Weights of a small masked image model: cautious_adamw at rate 0.0011, 15100 steps.
Rows from expert 3 of block 9 of the encoder, named by matrix and row number. Rows with one number belong to one neuron. Each number is 500 + 25 x the weight over its row's rms, rounded and kept within 0 to 999. All counts start at 0. Numbers have three digits each. After the name is the row's rms in percent of the matrix's.
# up: expert up (encoder.blocks.9.mlp.up, 4x256x512), inputs 57-113
# down: expert down (encoder.blocks.9.mlp.down, 4x512x256, transposed), outputs 57-113
up.45 020:534486470478509530503428454481484493516466490490493493475530495503477519506531515488521501516540535519468504470496543528463534491469488459456482511496453474482523460495479
down.45 033:478467527495508499502445517502508458489522496472574552469511446494497487499483502523491515513483507528456495513446520474533493526505545522524502496520516521521493500492473
up.46 021:547516479492531477522498481491534492484518489507501488513492496554457508482526471533511536531500485471541524496533513515536510499515523516564481539478457519472501491497527
down.46 036:491476506550544453450504475450473494484524513495498517494495491450499523477463516508498505533489500517504503481531483482530470498491485512505511519534526484540518491539565
up.47 036:428516502485506489503503519498483510492486525532505514494503474535485467512467491491510516521492524483500495507494497484440513480501492485499576469512461476509499513480506
down.47 043:514518477515497530463463491481475519473507469504512471491465497452527515507505517499537547498488527500519541468495512505524514502494511494480505484489483496634543472506509
up.48 024:528432526472539486513474519491525506529467488501511521525490526510478523532510514488529487486475522489543485461496501503491477499498522499528501501514526466483538504514511
down.48 036:482464485528470476526500462516476526489481490509487480511498502511482476540517513521452492519475510489512493514520515527553551538481516540453526510484489482532486523494473
up.49 022:480473516504488499439513481502484456497500507477517513439507457497510541508489520462474499519529494506548514476508518498498471475491469485509520527429458486535496507526509
down.49 034:510512499504470492541532501493507517495491521479532459486489494518500487508547502514514529481499480507512521490541510493491498510508471513505525480485494454514467516533479
up.50 024:498506496511514472528488482485536487522521506503497538450491546474458498542537518484503519523525535446528512483533496513476534497507549488511516537516509526499509531468469
down.50 039:467481501509493499459522498537492501498484459454520530527516518493536510497517444470555493479472526458504519538512503460484521496514490531492507479544472491545490500494519
up.51 024:549540528521526502524441512463553495542532537505515513493526484503538513494528530510509504499519522460511482486488492540484482502498456508457439505475474498515487516524498
down.51 034:520487512474496503492507523485471506555521575452490516489471508503514480488548497485502479502466463449529497440501493542514497486467531489494510514483522529519559501485565
up.52 024:499484463495503484495467523491483506499479493502516524501504526512483542481500474463479531487503495493475494503476518501504524519479478491516444496545497470514535496499461
down.52 035:500476555519453460544507525477501519515543496461476498452466497494512498501520495483470484521513450524495462506512507518505503502486508500516513506517489487501507504502527
up.53 027:554529465480510511471512496468472523504486490457549472467518522494504502486470497507523527505465541500520450516494537449502464521503486513515491453542493413488444484504507
down.53 038:510520488518560554512525492484475480524498464528500481458525491466497493508511539503528495538512483503511470477576498491501537554471480488514516499500492489552505519484540
up.54 022:559539495486523530510467521437529481491526482481514509502540471515478514468509500558537479500524512490531492464493513520520534485493504520523506532488486475485577531486504
down.54 034:521498466492510530508441490536512518470525455463470485461495518501464498529523532483497474500500514524486487478514528516519513499503487520568515460486479540512475509538560
up.55 024:463479518465485486544489476502569529502496488502515493516529489485514487499494533472491486474506506496492497471522505492468474483525497499519507525541496478448506510468481
down.55 037:493552519464476519510476529483489460513515491492493484422475501479463517501535506469479483480527506485496475494470475481509511530505529494515477523529554440517537506475468
up.56 049:503490463498559458491457458475466490504478514486502502491523539488524524527473492510521537536478555467512485529493548454485460516523513491498474496495494475487486526481476
down.56 049:485493447530490496545515491501482506506535539486499524485532457488501490504472515498470493519470512459525505515462461477409518480487533501527454458485504512529511512494484
up.57 020:516487474501493444474459508521471462527471507529503506475505529500521510510508519494483491479484520548491520495484499461480500507505488522489493471507485463442529494510512
down.57 031:472442522490493540501498467511488521551489482513466473437504507470516473498507462511475493520534513498491469484444523490453482531496498489498500500506529499507481466476539
up.58 041:485468490463495506482501509493482534544511484508487489503489562556511503489506524490498507519504493493490492490482499511450490547517495481541495515536520481501510483485474
down.58 054:516514480443521476501513480507497494494524478496472497568497499510507505496512482440487505504504507490465485479539527470492495509485490481493512477496569499524505537487497
up.59 053:487529514479556473459453492470509478491489504472502511500540530483525524472513520511532546532498531501523457478496525501455476511532454461522471486504466498503489518476531
down.59 048:484542484509499524523515488476513512499512510486480504481464510526526529482533523479454506507483531482509495480485507538477493483542493485528515483520522520526516506447525
up.60 041:571517451479502457502499496488487483509508486505553509510508498528448491508493500492493511505490499498466493491506553494472511514473487496550484507499512521501510513511479
down.60 055:489469497508506499482493444506510516474501488463476438496478469484488507484502506500483544492496507527480479547528524449519482485508474488473516513535513478659481527535477
up.61 025:499546510493509494469494505522517483466495516486526499538519517511501538519478499502501525533523540487520520494492505472489486500517488479509459482512523461488509493463512
down.61 035:518492499505433503536516555491534532511494509485489493492460490480519511480485515460505476540506504491513487539444478493479493483514464513482513511469470482511519510482508
up.62 051:451493516513505478511474503482504480495481516492527503487554504489491539502514491495532548508502518480504498508495515447427412514522502479508469520495484497510489499469528
down.62 056:501534475474481568479567492488503514510536525515475481451460503495465452504498496490495466471488491516484491477494489545503494524488482471483494502545455606492414507484454
up.63 023:504521578452478524534490521523520471508547489494484516525492481521479454547481522500510472508455530506483520512532520497551503485520462501452497507572451454499550496502458
down.63 036:516506503490522502479485493474505479511510525508500497530493515495486483455484524465499492498484528542505510508508541480472506516519536512504496511533498456607493525501484
up.64 021:504570529477515496475510533514458500481508534473529531515510547492529516490446501490472544477495471531498533493515498544490503496541518496502485527510477482458528522470493
down.64 037:492541527488476479460527521543524501477510528509481520512505475509507484571486551480521489520541506451477491491476501538511465513460508481468494532508487525494486513492503
up.65 021:540507524561495505530524528517500497486491486510508502499524535517510498517539466480468489470469487520474481453502548475476502484518471507506519517495474503497487527520487
down.65 032:519490506505492521514500486495477505535541519495466505500430508479484512499494485516520479486494476463488540530522451466452492553427536500472498508501488527519479464533515
up.66 020:504504532515491505469525494514523469492493498529474481516523484551476547512532537508512497542555507480465469529503530466498539516473454468537468495516491486469517511543540
down.66 033:494495550489512440493504510518484508461506559537502539474527501504501501484543524525504498550494503525557521482514495461520491487497462499491529465490506458494473452492539
up.67 031:462463482543511473509510459527516505477534514524520517467493484481510522506478499497460518492533537477505505493528541491520484487492495521536497495524502493512537510466492
down.67 045:536508527507477464505526491479510520504538484478506497522518506494532499505508481497523512482469473473508510502551470482506514523501500501463476546534495481613495533496528
up.68 027:490515515454488486480483483509495473578499511496497546510578506498464498510508474497525580506531515495474511513490498465508491487517546497499480480458473564485440487504476
down.68 045:478483468501511474523516485508488483494508515510487510528447492531501534457495512492492491560507499512485482483483525521498506487497472429452514502504472513597532467498540
up.69 117:488503495513511493477470474469509519510467557471501481466504540488515515462492522516512510521499514471514465498510548479476474457519497464532456455522470487481480516472488
down.69 146:474504457492543467494481452503488531494512536467504504483502521497466512508460488510507500532465535461533472513485509472472467462515491488530509464533519482407534543504477
up.70 038:506449511495482455513494509496480483536460506547528488511481481509527515487519464483505501473519523491501503469511502482516509510518475463535457533511495468496524454486493
down.70 049:484493489505507509525473470510497512478501525496498507476484514501472453506475531498491507508487516463510517533460505448493502461474490516519532452521499482529524519529516
up.71 038:506515527490506521503502508477474514527513510496496495496467498497535476466463501516501525512550509504475462510500496469502477462523490512509485513521494490519529526512482
down.71 048:544491453519442511510501495498493493456473555465511499545500493487464480457525487503506486461527511528515501467492505499495487489476505510519499486509523535643506506539496
up.72 021:488486470475526492507501503443462505507508480496496541565535500508509494468489514466509488501475506471492489504509522472512475485561470499567496529482479511485532500454466
down.72 033:539502505507536511515515550501499495495509512496488489518490537509542467467502484512466497511519484522538508501501509492492470497467513502469459504506512508513492513440493
up.73 028:497495479516454510495508505455474499486494483486504505534464492486476521531495516477505550470541489512463503511515496476538532489527539481481473526497524482537502524514542
down.73 039:515497494541537488449562490490524521483484529471508513534538533490496536477564546515482480537459520506511490475495531486508492502488475529518514473557510525507515486452523
up.74 036:456505497489523480506484487479499524519505486486526547491514562503493536521479454510499538532515521516520481525498520476482471529529461501515476500507503475486486507469421
down.74 042:500534445525509514453485505500553550477501516482512459481489459526497519486474492476477509482492485488524526514482487491490466481503495489532529484482520495547545521517481
up.75 023:507505462480555454470481531485477487524488491526495496498510489540471523484468530484497488501503541517539493509480476489504497531481510474518494515450564539465485463526478
down.75 037:504494520487482507510488513521492503539527504498477503464493516528538533473451491516511474491486502505498499490502487461458502497465516483512524489496531500472476487452497
up.76 025:498494497485516461516505480498498479491460480491494509455490485515489500484501512513514503527464534507517487518499486532476522552476492478512472515487506563441467494487492
down.76 038:535480497502513492437508507522511522488504503466517476497475498506508514477480480486478525511493511527548488477533468489509506500506525498465513536525515475563499476474468
up.77 020:524455557533559523516464449542496486488499525502492494487482505504457510515480489458518517513537510489487521537563531521522508483473524483502510503466524531483526462536496
down.77 032:504520481476486514450514531480496509496541501471540553488495476493453495522494482542479475508473500461529489523469485494484472515454476507510471547491481494504526478472516
up.78 020:523533488512504495487471492525551524545532494513505529497521527500544489538463507495502506482493509514511487537517553540526500493527497538506467473493521484499593510494490
down.78 032:481466520462528487481519485523474468523500528494490486462488484487532505484479497500517495511462492489495508479499490499500502487548500444534467547512509483499476463553571
up.79 020:486477560509542490511458508475474512497490485491483486464501510500508513515502491519487472501494493481531494477475499508437529519454476473463475526478514490470503523470488
down.79 033:519533496505544479500493533515450519482525515483456493489500495508508492472450494507512487537505489521496532485505474465511461467518486491495461483496509493487515502520493
up.80 023:529489495491511513543466465502493535517534487501510510528492547463520526482470485487514548526540504495538504504528497488481455490560526530498498484564521478494504531425490
down.80 032:498498480482539538537485505497509448501481563535491417539473495502497496483517509469500484526485508501461523513517515527506488516511475475559464471494478506486509506479483
up.81 459:490494477494501482509484461498543522522523501506504447504518521501514523484482494504498490462506477484465519510500491478503485435513543502543557474495510454501469487500510
down.81 394:539515520514495515469516522526465482473525483499503512491510503541480518504508495444474488518466495490516502458506351500498505503473468501468550494460526494531495482506495
up.82 021:516484519514519464519451468463516485523512553495494510497484494475555496495497508454545468495491501490501503527471478456478471482449491546496472501559521487474499509447488
down.82 033:486491442515493502479500484460494474503525538546482503520516531513501526488496515536514472471518472463503465530496492512492461496512479547519544474487472527491496486442486
up.83 023:488468505501485523504491521535515473562531502499531443488465522503480501475498506464502514469492536479507473479512529487492520480485481495544475530517470523489538516483484
down.83 035:484530457522536427481516509477503497453498522501527512501524550533495533518493501524541510504492517522508496471508517494499495459523523501523517455516484486512489474501511
up.84 035:480504491486529527497452514531481506456487523472492503515485503465510475491490525512499561493496504490512527525527487473450477451520568521450501472466504545520464507480533
down.84 047:507495454474487488487509488540510488517515537488439515481515486508524523457538500506468496512484471505511514487538518517474471480533500488519499485470484518515493478480524
up.85 023:506504548492541419463448477491493489483496480514528511539517541496515518505496471472490513522502515447545486497523504488469498512489512476498524515466534452444504465488480
down.85 035:508524505469513516449501473472504436516481510480486480513509500507511522510512473497502484521491483488512482497514484515499487479527468480472529504539546466542472493520495
up.86 036:464477560503461486501488519513493504513473522510518523510492519523501502499538512532491518501502521505488483442486538488534488501525520512574482511534452462512539449454507
down.86 049:503467514514536495493513451470498567494501509459484494516579486474502511521476521501533471535480497506529490543481525467483531462468484502529506465457518500545499490519523
up.87 020:507510495501487485458507520473502505528475500480479427458520495548497487516472529536530462531496510501509473447479530511486509510541517461545518512521498523473478510539495
down.87 033:486496487478490492508511510497469501498499485481470503531486501466513532484491503472457535506537476466508500492496478502508472528507496520528491482480494503509458529510485
up.88 029:500452515512509515482506494489541509520535490494520509507493480469513519516518504511485480526509503532488516515498525498504472500515493469497540536503518432501529473514509
down.88 049:500474497494481468493486480538484511486519522467500517482505569480520521551458503485527476491459498461514496505500506509481459497512492511538522447500528503567519512467516
up.89 022:550488495534467523494452499438521486541502493542531493528512502480499454486441516493463507514519492480498498467505533480522491517468498476503460542487511493494499533491460
down.89 033:492513516512473512480481542510445495460491511515485463510487507526488505500528566469475499523472523520464496521486489480513472465500502494501510484520534499489454504490479
up.90 021:486450502526501456525518531516508501504488469436498505513541540503495489471501536494469488495471511491451470486476506508522509538460525532462525499473490468491487536525516
down.90 033:527480469492503510508511494491514504492487522511520464522526509527488521485511452463521516501461493433504550498480477535472550454448519493508479489531482488468468521500492
up.91 036:455491529482540450502471501486477481556531506491472491442538514530497520507514487453486543487514504536500525492518495492479479510532454501537503505528511514489488485497480
down.91 046:495448497527511489495528505473498495486489495523562458470471467496493528476519556513491509507472495527555464481486480513512492498492533503514475523505523530511495489455509
up.92 037:498516539502509517521510515489492513541514521472476515492511492507532463487489503498447513474525522519480471508509511546539483475552479524474507499524499454508503486506496
down.92 049:503532483523475520514527497521472506505535512489515499514523514510458513486479469492499472516494501505537532511483512520512522491467476522510471496466501504649519463518503
up.93 020:475530530499492482490489447502503469505442534473511502521471449471521524511461511441510489517531475502510533481467542473505517463484491492445508547490480509502542479535519
down.93 033:456496520510513495501502498507516524527551540536471544502468467498530481528524456427514527516533536508473515476471515502451475531494473517490511473489468476514518501500546
up.94 023:530462501512477480544528546518498481519497502472505471513495508503485491521494498529506507472461489499470495537545503496519475506489453469469432493515500523547487515508510
down.94 036:508504514484488520494496445474455514494494501458496467474525461508531477495525468525467538488491501502460517491507499440507505509528477475504496490493533522564506532526495
up.95 021:508502448480502489551489492474493491472491501504504530468464504469506514468509524540562509513494523501529464536496530482523530486494546520479472476485493520475452529495504
down.95 034:457516523519501494521515480530491473548497500476464471511512464484508504524523546487458518479549504522492492498492479490487506494505521479519521516500503528443498531477454
up.96 024:482484496492536515475494498462507494527507520476491496483490502461513524459476526540492488497517499487511522505474500509455469476509548516513488502518512520485512507475461
down.96 036:478490501479464473492525510492470472489507523520483520493513479551485525495500494554478524508508524497470479494487506521483530495516483518499481503528522508518493488541484