From a checkpoint of a small masked image model: decoder layers 3.
Rows from block 4 of the encoder, named by matrix and row number. Rows with one number belong to one neuron. Each number is 500 + 50 x the weight over its row's rms, rounded and kept within 0 to 999. All counts start at 0. Numbers have three digits each. After the name is the row's rms in percent of the matrix's.
# fc1: MLP up (encoder.blocks.4.mlp.fc1.weight, 1536x512), inputs 74-147
# fc2: MLP down (encoder.blocks.4.mlp.fc2.weight, 512x1536, transposed), outputs 74-147
fc1.668 035:452589572531567499528497517465414545545542528487496541542502491578504508460497483447358495405467464478488462417451409498465529559580474486467430553436440519436392510532438506480520545551492389546505423461422479481506471536
fc1.669 279:361388433545537559510593494454559489531476520527468561547540454507582617574517470516438470457592422541501508524452443390477561438442535569597553457457566433569499479488509419595526555525552455437514484551526419416471544508
fc1.670 042:539467545510492535458552503521473543553535433493477510542513490546480544478487505531472482559477438372457443449410410479515525496483430361504506461512456570459504492569607569563486530535520438516470519446474551396432457558
fc1.671 036:465402453537489509507464599400516531586587403560537576446480528527485573513484425360524513547443527501492494513497490527453489617502508468512454554538350517507471521481466525483543452515475403517519427484456532451514494452
fc1.672 353:599531569449558513461521518518441373548531481525503581564483552515473463439602467413532421433468447546515497539459520437532435528507475509499512505473505541558534541452428557474560451453496397514568551425498438515527402461
fc1.673 020:555456489470489503483395535496438520505493518486524495483548457502492525495547490512549455420511555390493499484499526416505471414442547560523435544484422567560400575488521451479575545523542402548566410504504488494530525489
fc1.674 175:528475503539526474512583475625446553612432514551458501542548439501508433537694439453564477437581497474494481567442450467487504398472531564501557513490503491565453576504478537569502536526517486519555548485487518464459511521
fc1.675 018:496545539583551468505509441535486485552495551446500523460459463576505519499496435502483491492525502438544458424547430490479555464519462421456499592480436499516546496520453560543538551465557538573518591479498481441433511488
fc1.676 020:509527536437500469533490518462507467482538477517447540511514513580529524497527510407584512546522453523474569532523568560461477482484516508502407517560508489445421530475531580439423462515510513509511547491500547522524518459
fc1.677 022:457475462498455490557435507513440463505476404547483537496569516548492528472481505554441460557516495468422444492528585466461443560543451435412524497479454565504480473487434490468507538527420416541474547460502533504394541470
fc1.678 025:488474461572608531506465518457479515445488459498472607587556498602504484474556426398457578520471394441468463485522497528495508503508470465522464546541377543415504479538360461491551563522458433555471473540507495562425487522
fc1.679 018:453515472461482470517482512497456553484582510572526465540572474542497500538363483586534518483490585495422496466408456419494520513537494410450537436567593592522522455516510491491529528497475442559504442484478516452488522434
fc1.680 090:419494532510527559525449481581462540468519427513517492523443589510502513471519475482385505487499509404516457495413452482551492511613519496507538525525459508352516444528467504455493485493443414561468462486439510471459497549
fc1.681 019:454511451590494533562457465522573492569603435523412468495474528567534393422450519534465465458475425525500484575561448508506558483608480442449506455418530534550559525531407505499525577549502517592512528527493448468520530458
fc1.682 025:445492515554504580488490495462484518572593484590588486498495499557546444487473612473443489337513476551571374536520482468459551548587406527501515582546420550533451617510490510545520476525519444447498498462544452508487499582
fc1.683 018:568503463547502625453571541506417468449465501550544517458514531520528516496550518460492539500500560524471425506491494491501462526505433421516484459490441494466309467509541517447476530454537547499497469544503504456566523536
fc1.684 020:610616503558523481548455408564481544467547504522512523520548467609507491514575552509513480468478514449516462557471470468567515519556534436447570482446460509516574529426382509501498513477479485473525452420480514596477396442
fc1.685 016:484499478471469446425397451527474500507518555546511464526523554460526427538557494470522506606421553459484482513472565448516455466531497454480436473508414498513510523534484565537470523475472528570479508483489450514500534467
fc1.686 019:537505544513558534564551438474542557467585465528427463426568450548441534509429577550483512446503441520537482480474536526524539508443504518534432557550482484504504486541547514430558474593570450456532486559452539523528510485
fc1.687 052:475480600500501620510497479495511486582474508590535490563462540582522450462578548530424473445502492487553447494510451458523522504565519493518507531533467536576412500522453530484469557518585499529500479473487429506491453548
fc1.688 021:503414498501566471572578429487523494528521426495497502427565500632425574540437456493479555488456560504412515562463555446503519389477581442567495517309442439446505578462523534560505582573510503500498514447539443412520509476
fc1.689 017:482476528518397420574518601517431542606554493509488484503510455466482468599516451534513430540543536518473418479465514439452519492594457473539382457427430467573483531550558514608533536563407488497502470434563513595510459497
fc1.690 118:468514551533478543618473547438453581582424633525525513507511579584498487433513506467442494437481524530499468508481372474573423473609495514491449567476572555453393546514472475452506518490560433519521362469437398517567507518
fc1.691 023:469450494434493608569474593493528508508397494497551507458523521504489537475519554568492506569519559449453460499503412567512451514540505467500513527417479546552476518424510456468467566599516451553476441582457547499450529496
fc1.692 345:544457521542589540513567530496387397617471461585604605504475484508535463547551478472483479460584448530508497448438513403494456449511559498437521475438574572561519515446468474465440518472627428536554555449488570518462552438
fc1.693 411:413527609490356461574500514422489476500396512505555477525509531505509493499503472466527476521531583494478501467556489505528421549634437527491475509571479524496462527542463514419482516474498524418549481470515475396533502576
fc1.694 027:444437612455487467507459449441526521500534513452504542561501476520469501528464649444530521443476464408494471502503468519488500413458488437455498461441536575450514530532514445517500478543482478519562499543438564413488517483
fc1.695 020:532469514523585519504507438534538491580556488525452474551506491542484562498558550407493540491548418418538495506458495448544491424482473486477511481547547514464481520530436509453440544506616566572478500613492454469434543563
fc1.696 080:473498409568478594552535532471436573470479393523457551414452585487481529518529447448443573493504570562476542495454497521574450558565467517445481566501437548483457539450527452456532531513467413527583411474467443551514532483
fc1.697 056:546472571516492535523498497482463495587494479522536599513520461590519562489456489322438535401481464510527437586485460500442475486482463479518451564579401502419504532445506556513512500509639331569512514517440470482500455422
fc1.698 031:528447486452493459576527456507568554557490497548498494503528486522575486572469447390558471387511647425481501512508480542504452448530585481562511494447578496478442478559500581505466533534553489501614510457475581509457473490
fc1.699 017:399518446493522471467534568565429497521485416515621560533416521546525495544517502527632438465495454531506420523570486595528529475488564540588596448555483537553534536502523552586475542420513449530513449546510536499486468536
fc1.700 036:506390479489473510499453472495504494573515456662498476460535582511424578560546436575501514431544506578470445490420510472465487526483508440553583480474494544504531499532492511558557535495476497532472532497495571476521385512
fc1.701 017:567460410475422435494469508531532512509445484473533540456479556447530475540530467503466512438532579545440425442557524450578480566516500595469402444489485542516396502578412497567457534378551503458413503528506460523508488446
fc1.702 056:533441428468575473588506468550471504576531470563518515494525483590435592502518476534551505435480517598466474516485556466531551627430514441483534490481517564518543532456421438580520479431400582611438538381489462500544418553
fc1.703 043:559397525482476531491459524544544503608561430486509530496513505633488561484521528457500444530462450470442481524548445458506542433454467496527445554595341523502510633539599513530480530482547445430462452488462469395536509524
fc1.704 018:485507565535423465522447481484442526577544428614526570514453561460563508448540486524410468509544523519596489469495517482454526515571545539563504451488441498414439489531451556535457503588487433559461537543454497405506391507
fc1.705 017:447536529529481518478518502423551560453486538494506514584460546646495511549467449494529474361494540425463475384548522451403451451483443494579490483485473597528430460468454501489470493417443513481517556477443543459515501394
fc1.706 020:461513576578593493548539582439447565552506517527491586514479538534479604455546479404475560473452487507492378457506463470515504502559505452460458494470479538428477509471490557500485573513561429469563444497463518485523456527
fc1.707 018:533454505446476493467602552469556612470455389488356486443436481486503538490620568389505461462520423522473476460454566427541484504498551500501463468447470465560557543492429426534574465526550448520482481568430600455545485499
fc1.708 022:499466437503399484522476486399545540438454512434484509401546514626408550470428470459414485556465576558439415554534472539481528489534526518456435584462561508443511477442456435498470497484574573411415456479520392477587532510
fc2.668 032:522426397473498467473593520467501487510468502526536499376565485457497504514438536509546485689422541541527642573540562491468514450446525543561472460621477571510567482472513528461456402423508443457434642522505485533530502470
fc2.669 236:587624507494472378548470466537496498481496451532582442632494512556478424499556440518517474473508587458522519585523469570531492557544516606428504507571421538467469532565456684476457464414517500463544565456503531539528491475
fc2.670 057:525522542458524470465542500328532456559511451519480521516590464592425402495467524544565505518503539626434548571556564464441577479498576548491406479497587462562489559518488432320512437452529606463509556456531451501539455546
fc2.671 034:492532589531504478471584431513528512550483563538540496520529451541467474457474521576507531557538586535489707569511467543486504489500507542503503547580547514536440512551446498559503449557498501514453554535536494522529498487
fc2.672 328:404443388522502491548597424523572549450493529548500440506552457449603520585451451542427527534482594433474497553516526549515540483578522446537457467492552444480508494574532516621492566526537579396451491537477483491442475485
fc2.673 014:406518589417456449481529431443565420413429434446522546576481419452491507448489509539548539546453516495516526543489491446525536507412510465529525538469528554528498469527423435463452494395383653400413560509608461530566554585
fc2.674 163:460473518463460510510451423574444605482476539507509546512541485501528566523544445432544526468518528474516525499499447501522554493464539515530495530437505463544477553567501546527512509542455450597495507508488426473483474566
fc2.675 012:475505585537455447478510554452497477414455494492525537476519520556480540508521550473521621598520474482486600506436453530404531466418436441506466482507489481587467447463560464528597497520572472440557501493544525448595523473
fc2.676 015:534458399515524502605477561459509561544565493498536548564482542508428542493554516512487448498453500514487855489506608525487525499492493498455559545543448499509464480506431484495512553491430537441554535575573451563490596527
fc2.677 022:493525491475488464536574524557533581499481515469533497494487502506531471502478544542505566581485598501515759524438475543527474486490540543570545520579479565455493531515469410483555474507525456537508520496488425511587502525
fc2.678 023:525484420531548477492542521491609483507475541550498487456487506512471465435408499481530565493394516583531815540542465476510462426433512512496422501570610508508511542509549491498490440449490489466493479582511492512624519524
fc2.679 013:536441420551510481525459359573499419461553469438477472511533435510467514453520433471451489485524409593480453561438611522561441439489506589510530523503551497508540389487496493512594449489453400491435507514487446513503490581
fc2.680 091:484442458506489529514478441511497480538522469564518549428473486607528396458428629522461505513416540527532482530586469485481546506486514550501426500560490497481447566499514475575539459558382480514472432530514420546568446487
fc2.681 013:494534466514469434518414591482486479462554435408500524470422465486597529464469432520446571440438542441546715536487564523494425443472513533486521469510407512520564540502568617501524380474368520410434600451422423504480482465
fc2.682 019:420451413535554480438522517517609461433430549446524511430570521524474503570507440575462448564421545459424543502492593505501539516443553387503424464608486512542587565405460448541497564447483513494339529500487506530607462461
fc2.683 015:402445536488442400450534493439509425490477568500559451445573457595469467483496534516469460629502590537507528466546561502471502563530556506480538518565516533427602520522366447520455505508382376432495540526670483566455433501
fc2.684 016:442459615544548557558541512465500506429437589526482470480522558484538492461453515526529474462544534497499477522525530525550536458382558557537618528484553530569512504454487357430530428531371431408503579560545509565434521425
fc2.685 012:509496477440474473481556534534506461524528458467509516515496434504494532442488458516565553506429593492475768574558557498499440477577536535524500560498487557427551454507525519528519493439429495457444545540546475539519467508
fc2.686 013:477528457460538559545568563487548463450438465485518523487540502520528508477496455515498468561548551511491534566459523504472551490560511554524478553542580545630433450572608408422520540466564472475600412425506505565599529635
fc2.687 045:505479434531510493512454561481374514466476458467474425461498457392421521551398500451525551503497439508501595430486540512530486547475518541511400497497514455517621475504501517384487480509369572509420575542529492552450521466
fc2.688 017:464526540491504488575422488491483483428400444502539510503446550615422504543485528444488495500464579551486670577461559538518485551513505506506521523604579429507407439471527474382510536516397510457518473555434532503481456455
fc2.689 012:415504500432597450546406471573560479533420483453504412568538455505483569538427429515460571516497448449505463564554456485519475454526442619508547527576532550509482515567546514481483488492543420419510502463447491507546461562
fc2.690 166:496535500493538426479442493466444496442474422505489498484514489351511466561458468491522496617445474602517531522500571535478485549484527478593436469512489480490632512515387495391482488525453533439436559517511593651431485527
fc2.691 017:502505403534441513446369359507590521472488474502492535473572436497470520534499471471518597385447501453489604541496474433479517476393510496500461453521478480520426464525528546457439565455466623494478544484535433526556470524
fc2.692 331:499544485427447432484483501486553557424505523352402495475554500450492552471497542510564526461425472483477509484479520555476531520473451523566454491576403424464494493551536493525571431541446563447513497550484382457549428536
fc2.693 368:457544511523584515533389539390447482448474436423489473539538537441468571501499527510489471552487351501483502356386482496557456496440486477524482519487497495548555440492518489426452494406368557482551496443628459481445528502
fc2.694 027:471527439477458539537567501500500471495481498617577440526485522553399434402482544542525475496506593592491539567476491510469499494542429505526479551504509544494447501471473452454487501501542513447562578565474501615444540571
fc2.695 015:593519438404488441478499484369517356519461552518505509484498469595504393450453495552463454552432720539515676532464549462512489549495505620519509524526558483468444511529525511433472502497481510514507596540618432484489447573
fc2.696 086:467462487483477480457449470473548476470523513548452607527517501580413453458434524497521561543423530478563654513562433506490546468509561517492425567558599419526470520561501474484476455545485512460408509564513466499517520539
fc2.697 050:436476468561557530480446458553523530429534489556473433474473471542491441473355495683429533540433589475518733411514464482454528524488570550468499490565492494483425514496580483489517525541410499484442462539500458519531544476
fc2.698 023:546463475483524458514383471526505552485563491579493572433470506535476454477447483391531580457495511509483569551486497531502505508505465473586453476569484502544474561472488462506585490534467299530560500491493509554443520657
fc2.699 011:486593451497482503500560460555537491575503538494436627521588423397540535440579479555526487444524515486480600490535553545474423401517519466442493542503415496478535429515398501494483571555535553434433543480525491434464512476
fc2.700 025:581501472501506448442519421563501551586503525486482463417516530513488466460464465624452447386475574523511649516545524478501453480511493450557523445531438492456548492434482524477544444535602579483492475415519556551491515512
fc2.701 012:471460533497520475552597460537439457606563469538498462417590494504416486550496497536464508504515613570547501495446543512586482488447444488526517505520379546518397449515534423510464517546445467498565394519570505518509580612
fc2.702 057:578553542478517570487520485493438499377522482403485497529478501482503575463593567439521532480501503460384611517503526488444448444551457463526456503557465532453521486488456460499512469454572447451534503466526431447504567548
fc2.703 026:491552506530415528454697461505525483471445488564536395513492501395458510461466515564466511415512672501546671536445433547467512528536446538460503520578528502555440486528598515433480516514476481518560446495537463459612490523
fc2.704 013:493398489506533433394488523477490381513472451421571510542618537524416468635476577575472536608442569503444636590519576478508505565421577495499554514515538451534528532530449536414497445500443533379540479447517540517499518571
fc2.705 012:504515532556556530455479512439557513486551458498478409593458478481484407517516483547525588457423584500458518591494639451501582518480530535524434545503530437486493534513553526460556523436529520536397563526492535612560492523
fc2.706 014:479427532489527517496565519474579500487488507528512435445496469529439448508387536504502460484550478434453494498474533385502538464488598528435425485518626503459510524499548419502438534477473487457463512514545484509502471470
fc2.707 015:483480358453462465476525453457523400520481504530529552515531488473506475471464536595538526574472636505476714571463462445456542560499479542475440425571542594574484538514544476497522528547487506490519595475537433425476476527
fc2.708 016:541518597543467487546531533521462464533550523531530375496533455556507519543561474521482439592439478583545561513499531467539504466493442429515518433460531534499511400462503529528491520519491605363420495501509487646468488483